config.toml
input = "mfcc"
arch = "conformer"
norm = "layernorm_no_bias"
head_dim = 16
fused_qkv = false
qk_norm = false
subsampling = 4
width = 192
residual_init = "none"
optimizer = "muon"
nesterov = true
epochs = 25.8
Rows from block 2, named by matrix and row number. Rows with one number belong to one neuron. Each number is 500 + 25 x the weight over its row's rms, rounded and kept within 0 to 999. All counts start at 0. Numbers have three digits each. After the name is the row's rms in percent of the matrix's.
# gate: first MLP gate (model.blocks.2.ff1.gate.weight, 512x192), inputs 0-191
# fc1: first MLP up (model.blocks.2.ff1.fc1.weight, 512x192), inputs 0-191
# fc2: first MLP down (model.blocks.2.ff1.fc2.weight, 192x512, transposed), outputs 0-191
gate.497 064:505541505501497523506479532475490500479522497526517472506513518549524492528537504499552496454475494506526472505447487543543524446452521485491521515498508494478526513522481546507523490456489462484471474512523507501467471518499508504430434464498571504534487506474501490496476512499490515524507496537500531529541542530482549499541472520488482506478467527479448504483488499473481526472522531509480477540508511518513508518521510514469510482493523505457517500526513491460481526483495526496481530500506475503471486524505512490503502525451482473480472539493458478491459515502490486463
gate.498 121:517497517500497521466483514516465506518535478515497509541497487530538524523523530538457495507455513534505493451435469531509544502485473505486498517465527516513532500482496500526543478454499478519494526506468521460468532492503476527512522513470518439518523511490514503495496507522504499485556518503489526521501511512481541518497524511458470519470461522502526545491486545506519526525531557523516467450527498534464493497534483535474453503490535480474451497528490485455493523490484497498500484512485500470542494468480456504486479475487499490462480485494497541508459520479483487459
gate.499 034:505527501488495507475508541521480458502480468485502465506494498507535478533496495491474492478523498495497461497467497518517473526532474546499533495516512511480443483520503508497507485481505496506500553495509515475527511550461456500489474494524486498532530550516533578527451520505534487515479515520541482530499516495430473500525507501536512505457519480493505459500514516469485503512475550498473479546509488542508500517516483506440491521487459492475448500487480494489454503511519493551494448439521442502541497503514478507512517518490512507517470456486484531500497498522487496491
gate.500 133:531506496509508468506536493467509430499501553516514489511498491517496485509489509485526474511548510550512484478536484505514485491495500523505477531494510497504510509560506508467493464510478499547488476485448492508498491527474529488447504487505537508505442480502517535493526507531526534426547495468509493476473531485472509509494478548460469478510497448524473489524501517491509475526471543473512496506519525473531492506500518513467485512471524436506489497506506543459473459474548513501498502540495496505476492477524537511509500505513467468532471516486484498496446530521553513499
gate.501 128:513526465460488560528490497488510452528498487495503510511514496557510504507470478560557469505500491490514468490514441479500484516487479519520525478444412485503513495480530484510488524496493500531518481480494477494491531509515490479507507488492505496474476529564491476513513521464491543491446463515530509541503496505512506506526489503443500522538507520512481470538459504512484520477485488525499528555482474467483527463483510496446499496466530495528511448515492505483524515491502491499525545543491487480474500536494509502504497490468503484498482519505511564510507496479477459529
gate.502 015:513541466513485497500437501469487477530521480479479482479491471492502509492498506477479502504466479525512549502463520466455506506535532527520460521494510493491533543508496518517501528503458540468509446511510483502475486495499505466525500485548497526525481479484529477509531527494491481506440495508467475463474540461498523511528496505519462544517509506507503529555501508517515485539498475488517517486488508558472507542512455489495563504499558455520515482502481517493541521483534498502528522484473531501522490494490516507434485489466517488500489542518459479526527502496499464541
gate.503 078:475517512515504485516514484544471438520506518465488513512495509459486545509498521499489535455454549511468460473482485487464544484494550522494484516492494522524507534513490519507480488532497450482494514500496516490511506524466513529488520532519496466538493513485530501508475511511507448477516531532500513471539498495470514491479457517472515464515495446519568486485495463499526500490491536509484512473431505443539510520460470515522516549515491493464504477488520498472493481527492517484510492566510496473541506531537507478442508530490529481512553494503488490493504502500509495502
gate.504 106:481527498445501516484461492507464487513536541493450506485510535530538498483522514546527505511470471477446495529514497494479498518465522517516475479518482480486490491483488486504516460498493495480477535496489500542485475472507538517537487505511522505542467492513493471461473510480523525440493517465449510469485498521468477497527551495515496506524504531482543543554493524488524499494475494493537479509504532485483477483551523503493502432480487512489495559549485506555483521514504508491499460444506520488465519469460525511526464515487521511462485509507521539521500500490490525498
gate.505 020:521466536503518518498513503523469451509524501522480502482517457493495493537469506485498507499487516511521525510501516522478473465456452501518522551492474491538461503502461517420489533538511549498504477462504508505509466495505494476506435541488511501470491529497478541519453520535465510462515505527504462481461505497530484544478525498504462496506516543520508512505504512489467529510486510533517470530520484504506488511531479450480485550492518506481508520476486455522510495502484514524472475542495484499497500492483524508499508538522441533472471517437448495512525505470535492495
gate.506 144:538481460501511501511536506542514542522520498500472476495488546529494498510509546511518517520494503493483516513491498548519490472484531523497553492457478500470449527531483484512438461504484526529462512491452511532464481504477497540498502460460487515508472541498495487474472492529507475471503499501500454524516500472514494514490495479534473515493475458503499501512504549461519504469490538508481487544500521489491507534528524519495510507489534483494500489500479522491463546479468452540510488455536470541532496499487517454472489517472524490546494481519453535486493500551460518469
gate.507 019:462477471489529530500527478560509529474473530492507504484503488513514492507461504447500467511517497513499477523531560485502511506506494523495474505555486465519517518465486530528499499497471516478480521464544487513510493481501465507500492432495452518557568507498458537490486521506450502529494479502536500541502541503501507488536509558466464484470493518475514502500479529485534541510511505503496494532436480478493511489480490445482495499521540472503521505498510480481467485484488498530492530483503504523477488516488506484461486441507535536509529511498495504504529506546506545477
fc1.497 060:519562521495481561481501506473498485505536494496520495478488495534521479488527505500531491467460467515528457497479495506541510465493506502486505505484487496463523494537500515484527517470505463500494514479528518548489508508509499472442444497506542493491494473464499509457508498503504495506515502490478544539484532519453540476491477487499481492534477495479443469463451529493491544520526537538476494556522502499515467512521498508475492528513514488471487456525527495488467490490499569483488510536552467505487466505502532530520524538477511497475456524509497533461482467506484502470
fc1.498 122:532495530460491491464507502535457481507524508495491528543506489517515529527526530537453465508464513546501493444451478551513542502518502495476516518472511532511518479457519504510543494452485491527488525514460516479471529511495497518517512504487510442524536507492506506500516514493503500459562526493510533525493505483478560478509501504479466517465476509488521523492476560500539514528526542523498471474525478536449487510543486521464458490491510489487472491523501482460501509488491529518510507510492494476525476464490453523484464474521484496479456495486481514500473486456513500473
fc1.499 036:551510506504497496471490523518486466526499489494457483510508498523518506545519496492512488472528488456518442497499509496497503495501489555498515513494518495483436508543488504500527479461500499510482515464481540486542478546469459509497467482528481455564525538532533535511493514510523467518467510497546483521475508482460492527509489497569501506469515498509501487514538533473467528522485531509468488541502484541530521485516483483445484500483458498497431507507489502480479485507520463544513469455524462515556468463497481519479500533480516521497498493503492508486510508517482472495
fc1.500 137:475524490493498489554461482463496512499507531532527506525496504512491457521509555457507503525504499451520466527524550529547509534495513501509436469493497501499461491466493510484486495474517512509487518510511483516540500475516530506536430524510495547511564509488489477527531501506501508494487544467501509479480536464515480505495517503500521464484451520445501495481483477522487524510512461518485504531500481490493485489512542510531483509506537510499509511466527531495509511509508459478502511485526516469497495480461563479518475464467503512489454431469536508500525498474493455470
fc1.501 121:500478538523514451462500493535468512482524509497500492500482508470488499508532522429444509490511495511507518501496543498486511479526536481490457529564595519518468500512469513492524468500487508479480505506522540504526474505477496507495499508540505494518531468434500520489505497519498471497543499508478501473459498506503482486476496497553502487468482469495519536457518491499514489494520505482501476442532536557499482511522488528553501517540472518495478542483504510507508483516496514495476481445497513538509505457512484502495515519531503495489517485494502423479483513505538529471
fc1.502 014:494517511510510480512450468528447484506488507533488455495504469486508529491481494461487523547513499470481537524470463510476499501484514490507495505501502501476500506479527520529496476537525516430528474461557478477454519480525480495518529464499495538498493509495464475506490535515496529483497478484529504498503494465499518561520522441512477543490468502499492513501503494516513495491468501434530512519483526575504529516487495537481506527511513481555540515507455507487490487509532507515460508521534500462546479543502479511492467504469477503519482525517461476525516520479529519541
fc1.503 081:505475504488500520485476508465528545475492485537523488494514523540517471496505480470527474545520475493523538518529511515532451514501456486499525485512521494488491450482491488509519511468508543513501469499511493505507517473546478474516487463501487540470527481505457495503545474492488548516485467468504481509458504512530482490513559481520497538491504539488438542523494542488457473521514480486511492509554483537464458488539534479474494467463512512539491520521474505518515515483533495511479490437512515526448486459461510510559501475521485514491458497510502498516494509494494529492
fc1.504 107:518482507543485505540517522506530494493459480476538502534472478468482483494489485485515505502535510517538518489472498523525480483543454487486498520478527539482503516505513513497472533500506494511523465521528512467515533515501486495470500534507455481429525504505509525527533508525494484555534467548535471517532500478531496490471471534487509485478480461526453459460498471503492525520550492502435496489505470526499516494442488490520499570530504500514501442454496518459504482507490497513488557525483495487544487522517489493476519490492477462525506492485460481499507489486484504532
fc1.505 019:484500490462495512511476458515511551490450442504500502519509459499523483525501474490487499513512477496489462495481489552522513466504508495496516512494491527511481486503543477533481488449501451527510523522520476479480482490487528537482527538460497497521499509504484496489484526473515492544499512512473528522507512490509545447513494474505557483462494462484551520530492450516497487472485520549501544467512548497536503482502506536506466441530500471529481454498494543472507507514530524510512509501472495469491470474499416480539522453508523509517521518503528508513484497521499528487
fc1.506 144:530477467510499491508522507542532520500525499509463486517497538516490493505483553515516525529488506478484550512502506547520508469485519510494519513444458490461466522518497498496459465524506507542463515489446502522454498527495505559509501468453475521511489518491500486489488478528505470481493504513477466511508503484516484533497479472504477517501496473497480506494500560475506517471480519470504481536522519511493521557537515517507506501491536492485483510486467497495465520472467444545499490440534478549515505517504490444489491500493538492566502464506456531488484494565478499478
fc1.507 018:488509477495533515498569511529488505514507518521463488501541524468484510465467459473490477478483492487515493566538496486514472504494464505497491492503501478583506519503517525518493493522473475490479551452558497522501498510511499491474518435505495501501539466496503510489496528508476524500486454505523515512551505530493483459505499562487455499533461515518488479451503503461479515507541497483516486498497517481529502485532531495494493503520508468526509505509505464523491497520492504496449489485460534469455502515500540518453467475524499519467485510468528473491522507508519443537
fc2.497 064:492515519459484536496473518482549531542521520514487524503493510501555506469534506492533465493453492539469520459458529476496473482488457483464541544511496530504521521503544528481508495479495455460512535469508514528475473507513494506477421528516481541490528501500492464509488536481476541532497488517500458568498529505503533449499505505508488478478499528512535519491501516477528524512493478468523508501485481481502480499486511519453523481519513514483485506469521479477481509479499529502517511474495474506474492513532507471539507468471506488458471508503477566474471483526531521482
fc2.498 135:529497542522462522469497508529494511518493525519481472490547539528484494516468491499500513517446506516533481488470529491506469532484538505492498501507470523494495505457502500501497463512492468506444552508483489513484510489466536495490526513531483522476527529431506500467519478498487508533524500476518500537471517496539520513502500522516480510497495480465513501513492481486455541499509468523544522496548465500488553436497461499449471472472492539512456480514466454492498503493510518545511525479539506511474479486507511535515502515500477511476458491486512565541496520479450480475
fc2.499 037:525547526487521463530462485517486478521494500486536518487509507498497509554503509502530484520529528475492492503518506486497518473504474515517522501529485499490528527524487542539472487544516539513458536499527561515532436496500515484553465507512500464527508442496491519501506463512538508515504508505506482506477513500462505505525507461506525489470529463491490480464434567507447472512496515462486518509470485506495492497527411510456462496509489474523491511493487547476523503539488460508502486541495493516491470477543468498502502538502471525522488487510468515493497500509504485483
fc2.500 120:513483518468508513484452555448492480476485510525495528478511509538511471496511535477488494457502517456526482538554515534529514522496475523517482536491508492476576513511477489475472518515512534484524482512503484486474507484513483423500481497512532502515517517494467520497563509516484512492503485446457483487485505503507525528467524508492529465468506483532487464477493481475510493507496500513476463528489475488512507462451532482493487480479493519489509501512530507509538505526524514472546551493502492546431470500526515532486481521486447466453517515482510504506522507459513502490
fc2.501 131:490487520472536485493571532524502483498548495459480517502488542504522554458522514464496460475473481527483477535502501461487539510506514505490524525523536542517516520512467498488435505471493486481462499521425492516526508518487512498506492498495523477513481535485521495494491505526536480481521508511454488505458519534477517524518496540478544464508457498512542514508525479503477488483510477485467505493509512525512480475536458486492491538512483489483536464462549474506502521527472545517512445468495512490532512489512491474449501505510511477491488542522500479492531543513468505479
fc2.502 022:536495464533489509509442492503484469475498468507501523453467518511525534528514540506476476483490499489544465474529526488470476479488532509524481461508480506509522502514473518497516526464451527479532537476478485466467510518511483482554521487474522443480524530524501533490495489527479458519538451524456465509501534532483474494492496528503468523463486530521471459519496500485525527480494495460545487467492513462523475496530478479477507511496487479528544540496460499527472497459506503479509545502509514533468551478517489515510512486467485469532498492528482477524495476520523525492
fc2.503 086:456503486498508556493507519496484482482544477551520498513499476501479467516518532463548464482477507478468513518492496504487462542529456503503515486498532479516528485473487489473512491519504508523517514482486463491494499527508535429481496483462496499517530532466524530513513485517483514530497502488536507497525513499511478502502486491519485480531487461573534502478493464479542509533510478526460531511540481553532483507506528482462490513452523472479493528488479504535497431488460490480503504490516520504437483500526475498530501500476451473487477532497450481493483523504486542533
fc2.504 120:546459510483515502534536487463565514498462492481528525487454493536496483510513523479476497507515527473539523489487520523509455468496490483536517514529520503546457529505517460513481511536513491505489463495545537499471517489481485481515486476472512503514524514518499511551433492522492480510526466471509465521484501482475521514501477477546495480512507459551502524484480456499511493461481494480460535494521501495464529500503526500459465541538531485511587472476499486468520509494480511449514521482496472467490477467510523492496474516496510525499536512492496475521485511467521486513
fc2.505 024:508500480483492514488460485436460470515515523484479512522476509491521516454522537493531468524468529514464454533510491490485432527451537496498547521499510475479492517513491494491526490501535468533541500514500504504513495523507530509511528466488515513529520514443485536439529510485489499529485531463478477488477482479495494544480516533468534507497485457470510525494484503463507506496509462504472489492482478522483502467447503524497478528491489526493492507527541493482538468521559507501530490455467522484555495527476480479498525495493524522535514461492516488442492529491511490475
fc2.506 149:493535500498512516515551477547488522509442508484500486499533521498492513520515493523526488499508500440495493509458476498496479484511475507507547478481475490504461525489462479515524477520479544493482493496512497482499448506498502505514507453479477513542462508517500484474525549531486473459475487495512456486500477507529528514505483518508462513535535481500533512450483509498480490499519532468453505537541523532504477517503509503508505528453514499492450453524512527529525539539537502508512491477459512540464504479496496469481557506517502508511498451549447548513464509520460475498
fc2.507 023:498489547471496522500516501533465474516508501487490546490467518474506483443514462518494481496491536524476511508536540505496507511505471533489494473461471535457527473487486513471528471521518519490531491521462547521488520493463441469537513460499515516531496538458479518538542526482492524490519479483514542513505482496486486526489485485504504525495512536460494528513501487525491481485433497509499488527508493501473514532475508483490495514526471555523473472470538543466501496511530526476481495487513511469496485481495489510552495551464469483471509506509503570528473469540522482528