python train.py --model="self-supervised audio encoder (BEST-RQ)" --dataset="short read English sentences (LibriTTS-R)" --train_examples=26041 --n_mels=64 --hop_length=160 --input="mfcc" --win_length=512 --codebook_size=256 --mask_prob=0.05 --arch="conformer" --norm="layernorm_no_bias" --hidden_act="geglu" --mlp_ratio=2.67 --head_dim=16 --fused_qkv=false --qk_norm=false --inner_norm=false --drop_path=0.15 --subsampling=4 --layers=6 --width=192 --positions="rope" --kernel_size=31 --init="xavier_uniform" --residual_init="none" --optimizer="muon" --muon_scale="spectral" --learning_rate=0.033 --momentum=0.85 --nesterov=true --orthogonalizer="newton_schulz_5" --adamw_lr_other_params=0.0015 --max_grad_norm=0.5 --max_steps=10500 --batch_size=64 --epochs=25.8 --lr_schedule="cosine" --final_lr_fraction=0.01 --warmup_steps=520 --weight_decay=0.01 --adamw_weight_decay_other_params=0.05
Rows from block 3 of a small self-supervised audio encoder (BEST-RQ), named by matrix and row number. Rows with one number belong to one neuron. Each number is 500 + 50 x the weight over its row's rms, rounded and kept within 0 to 999. All counts start at 0. Numbers have three digits each.
After each neuron's rows are labels from the 100 clips, of 14976, where the neuron reaches its largest size: "responds to" is what is common among them. Only what is clearly more common there than usual is listed. The data: short read English sentences (LibriTTS-R).
# gate: first MLP gate (model.blocks.3.ff1.gate.weight, 512x192), inputs 96-191
# fc1: first MLP up (model.blocks.3.ff1.fc1.weight, 512x192), inputs 96-191
# fc2: first MLP down (model.blocks.3.ff1.fc2.weight, 192x512, transposed), outputs 96-191

gate.442:520473525467486434511632525428424545470470537426478575490507469505494515444571494479511512562528490402513506576488531529503430504548588424522494512519507510496496482603549535518500509595530491505418583474510511549505488520500536399494487470508505476440481505535423468592473575570463541460
fc1.442:472529462537517537533382467543515464492558464547550448524536523452501509541445537568507460427487492552493489483472429494542562470488387565513533484475489450463445541422512455459516490369503522500616426558467491470484518494510459579506508560510453510536506513456539489407544481425523477502
fc2.442:457551511485538535538475463544443586485521493510551472433579556470530483531518506470513525509473446452463514463466461433469532435546514539482480528469515521427482552531551438513530625425540524518416418451527497415556522502561487494463514429506550530571380566448521504486471497445516508603
responds to: the word "i"

gate.264:514549468483465495461518370496539536607486466632464468457587447531522419464475475492491571523465462518514493517564488533559522539616499543492572448580429487502428508532562467567532518575452481412525470494489587411483497538495525467570506473442413602582491498565576392409600485551472433496
fc1.264:531576453463436477461496392526491512578510479576478468499605447558471471464473475496475513527462455494519455499582427533528506601592505512460547483589425504429458499521550480596504506539475469454524498495507573432480433542490510478601481497477442568547559509594601396387611496540480494485
fc2.264:571449536579413513506522524506544479480506485619454465502563526574463521473483535538542490549466494564522465548560528522564546497458569512498453425546526430461433518511519560556588486699511365437511527502497510448569434543434525475502530438392503550553490452473523482482546497450473544506
responds to: the word "the"

gate.323:556544495454391577527539474534488541531478504453451491471525482551526415410573483545441559488534489563533456481569492553538517465550560460493577435611412475446459508429525565567459511549562502399515520493528652397426367529496492500508474499464448516602479548518509426481486464537510570502
fc1.323:512527449460394499422477469514495551519455506464449471513541462510574473385531493547466567515624536567547518523588504610507529502557589477487526449573433474424465532409546540493441492619525504408535484478510622411488359576524526528477456510455536470639479530559523427478497471532454576496
fc2.323:529478516573454516507500545517524517431513472574512546468534519591475462488403537549563465481509489486532511526555586584482542471467569522501487397464480461543524518466542483526514503701543397417526551510508538416574443543505567475529573421418479508628512458461573467464544485481419526517
responds to: the word "the"

gate.231:451475519584519498476519491478563465513589552544513508521436497456547519527508560445586455445577454557454502572599455497449418492523453499423435595472565412460487488525440493540561527535516484422435543453541502499552427435500447479460504442512568439527501472606577479517448568533508461521
fc1.231:479522597577469567473494580501501460410455530574480450429409499567573517444489548509550489516437483497460597433465536483435493510578489396430478547484483499511457630451590534511504414468458472533417495527421583441480448548511446474532438475537519443443575529492497574444560512512470526498
fc2.231:582580413600419511422520486566411458465551563543555483443440494505531525430561447559555555561489613566542424472540508570469439449417499541548494502421497473481540542506512473533438571441544525564539458444431475522593544540518594474431411496484529456540484495435470457539482504503386420438
responds to: the word "you"

gate.304:510479456498483464592448388479512535500529421523440493420564457557580534588527433450601525480547472458557521459461602473445546561551555426493417458515487471470473458460456529414530436562591464484507490539396533530459527525479471528450457410551518524475509492469464453567428484416487515504
fc1.304:480509475443470472440535452477586555517504519523581480530411499488473414494479560619493502455512451551519457516482425515509469436341567490599556453437575497462520607486479599549447540487525497424436582463440500532538537536483481481531513465455469423434444534473495536496515483490465428548
fc2.304:446493426499548468600572494454501505449443485409466510496398519419525503461474496575371376470500519549493512488509506524504373557498494499565552545432545555430456532501436545554505518489382571448495457513441476380505471578453527482560494627470495452487524392539511617561581548446574537535
responds to: voice: female

gate.348:513531508492517500478450571523527457545515447487405551559413498516506482519528438465551504594499491568508470525536610549463519555577526448487495476528555460487457515503475510429465512494526486562425496467544488624444529547435555505562535501545555575381491468422484500514431482467456411360
fc1.348:518534515494482463492554475440515502480471515475614484436571463509457521403547523512453434567447506425537506512595406423536520495468501602531598584492463478524539568532540487554504455518507511493470528466525499480545509418537400444436462553475464483509500385563462506459500431477549541523
fc2.348:509503507451547523576481574552542454495504496511473415501439449567472455537504549453448451524531534462540555504452549412551439349402471344497457465466532529448484450532534467594505492519478458444506597515512482466530600523555443509422464538520507598523445530563446428550547505501524512507
responds to: voice: female

gate.441:438459539475425487562457521562511513496511512454535427596505561479417444496487425513477531532516501530503489479517538552416517573484479449603492472447489436417516552538448459642435541454496549590495539495459507474581601513478615464490543532440463470565499467419465443519441616543569508409
fc1.441:560538465499575497420543486490505523468527475513436597406527467480590530502485578445530437467486508409515464544476472475579514441509548525403516547542520574608489476451558544381516482530521415423511418514506508541432414469511419505510492510535534495424528522561521549421529397445422494558
fc2.441:581531456517537532466508444429468521532539403511485510529434462473478473502556500367559487445424501480558464595490495447522484514503500553500458414514581505420479448515426535457548590541572502529520460572482465492393530545528514532451574429579546540508550552491573624441514413451560616550
responds to: voice: female

gate.279:477498530454500541625413474542494467574489548547545522526600536502532459553584391572414510510534543406429505427510539449494440514468376525498518542467502440455472479516456516517484550583511510582505484445418444532523516455488397490483430415494525566563549466449607543520510480551556532454
fc1.279:523472534456473516601410515522518480568548537566530531558571550458485465519616418587439489503525581409443502412432544429466454457465424571506512526481550443480471455544467511496527521547517523566521479434383489522485536429478425465506420439582549556536531471448573513552526505565558564475
fc2.279:466398480359505458494490544459616501525505429444520511611510486457544459451440503434542511489457522511501482477462540427411446483467505546499522525457488501517502512449493532503494500603526596584466519494553529463598463442521488504466554515534460566469470507522465543567477526570490499449
responds to: the word "said"

gate.25:491407529462598449538422425513490551566472449476451547516482495534510520449504490487628534505546443517575572530536530460547537457472420469548409456485497449464574467560467503498544554484469531444436533432402484416471477356578564548481515501520507433527478482578503503534501555504447558480
fc1.25:466421458513545521506551487474516466518519543499503532544500511509532434593551519554450492456493522540534522483464575557474528543546497430416491555541516491456517550533541442539465516591550498415493448507503521447412532475549366556376574534467480525440519481537523393503527531553527501558
fc2.25:470496487533422588535443417549454566492496562564535503533528519427429436483458554426581532547421489452543536445600493514432475523536502538500437580491586495468516433518402504519476445499547475495469439476545508463545506491421474579542436433500551510492563531413549466417530499378372579570
responds to: voice: male

gate.379:566619563557449506518537442446464460561602651491497505490470516446492380501448473473488596476455455561481447511424534519433376511506585479533517434534420425522464469574449511531391525504583514533476601473518526499590568506522495503496530533481495461474513476507478473544458568516506448471
fc1.379:517470472478490482446529447567499448456502480449545505562558533488498511511503410427472493499580485530476392556503522513517527458428456569456511463563410508508474487571470429590508530475493408385455532529513540405570476556585513508413507422470425500518568589529493485488524520533568461523
fc2.379:560538520552455531458507464531554391511488499515496554500511479520445494505505393477458537485486476452495489494496568513536537517530478583425514457583480422476496408540476426517464519456448448444432536531555519442506467492511572538514509403449514497485539507471586422481550486527536417446
responds to: voice: male

gate.493:599525469487401561415554423623566536491437544564488454518500493514512495405480479545547568600484537528485440427518564551537500504578559413446607494488464419514468516427492648463505455510533500484493508482561601434524447549509524552546515392507515514563485537494513461493503427469491417504
fc1.493:424439532515627478606495607398464482519547452440476550468502510498512506559520499420425423397527486469473578600490407412501525497402466575553410474502564597485510461603487366485515570481438511539465515499433462543447537457485494435471519605512515510459516457518479553511511570516503569478
fc2.493:457492496316496549454580499499456541570496514486431557492461470437470476508589441442472474470497451476458491512400500491478467505474482530495452535496532596475548395527463457492467453407457583480508539536499509566498563463480471498587433567561489549450465447437410540495472586522504461534
responds to: the word "the"

gate.84:556503513467397591451495427568452569540473541576491475484499484536576522514508439519467548535471415587460471499580483616528453509598596473469573493589434406570427471484509565490421461545533501377438474515489481406467445514508445421652582468467451523581561561553567504527537490531519482455
fc1.84:563540512535414565441491428493482557521510529538462536509478429552548574525488458525482533527483461559507473512606455567548470493583599472492547458567410407576439462495494530499466463512515480431412476520534488403420462502467449453636532467464430445578574567532576496533497458533522509461
fc2.84:541459495567440540436503527574614411495461468608506425521508520557530458446456502575547487546527526508490494478531448538455561512447589552508507441523528384442427594432516520572563517637538385421508521501477456458548388495502474507513581475370494517457488517502536482420578482435392562538
responds to: the word "the"

gate.73:466572486445523556563404447471612491504518508507533499518538478470558477536423483516440447464530577518458501461513534448497414557522438556515531535441568386509505382559454544466521591578495454525557475447429485603528467512455513494491511552563535541496490424506530481586515493536491508498
fc1.73:540550522493469575547445457504616476495521487517554529473530455456547487587478504558441475460509604526460497430482558426486433535507436557534478528461566422510505422582444549493501544566520486501561528432400491605509477430449524498502443529557489549512504427556538451530503476561464477510
fc2.73:451458496411507487525439454440639444458555432393473568562509457458587558516463426566426464493476538498481487417492572525503412557552508516515501506469615492579492479481480519524515454655583526513455517380522532519495484488428497505435540540530461493443486444567521506520472556559505509549
responds to: the word "said"

gate.96:440552444575535522544561481584475455471557401559448558490478459497542439489570401445497516493453444505489457467529619585472402622498458550454533526578501487490387497525488491469481569559491459505474549439536482596526508445526480476493476451396498442465579495517496575496463492515490552482
fc1.96:541519482432488566464500537513530529554518472547492482456435415512517557546414513546539434546564490582510529487501392476574568530575561460521475466471432394510474498440424510553538507494531502450495482475521513442541463514456518535595503540526531453460510559433438469605508566500386464473
fc2.96:433426465522481418541522426526505497525450486493495537481515554567538540549564529503554519618511592449525566497473471464494489449514426438561540461568437538527531469485334479488486487356572539518456565513509525530466447535474538504505543487514576454531621541486466497530419467495470562519
responds to: voice: female

gate.291:479504462450516515605461553507613548497467499567513519571533515583432457510494497508504484542473636531424515439387461454519499495570498543421509511559627536406522431554486491426548525508488506559512425516519568554551411484448459489460463468436471479440620521495554500514534490484469436565
fc1.291:524570426556435446489518469532438438536444531484495562581348553486487439546536497416493605417475444534470556554562484583540561543520508488540540517522460569604471527445477508536475396402496440459491489519520383455500526545534562528518532491506492536443445489439497496513448568512540500494
fc2.291:486494475532497454506486528555423513550527511504480577461588535472496470512441461398496515550496465510522570504546504483503561447554530391442561526551495464450446521565597505554447475399453521485453465513478560577540589551575535531554434475403568517544548461447456551403456522450485548543
responds to: the word "said"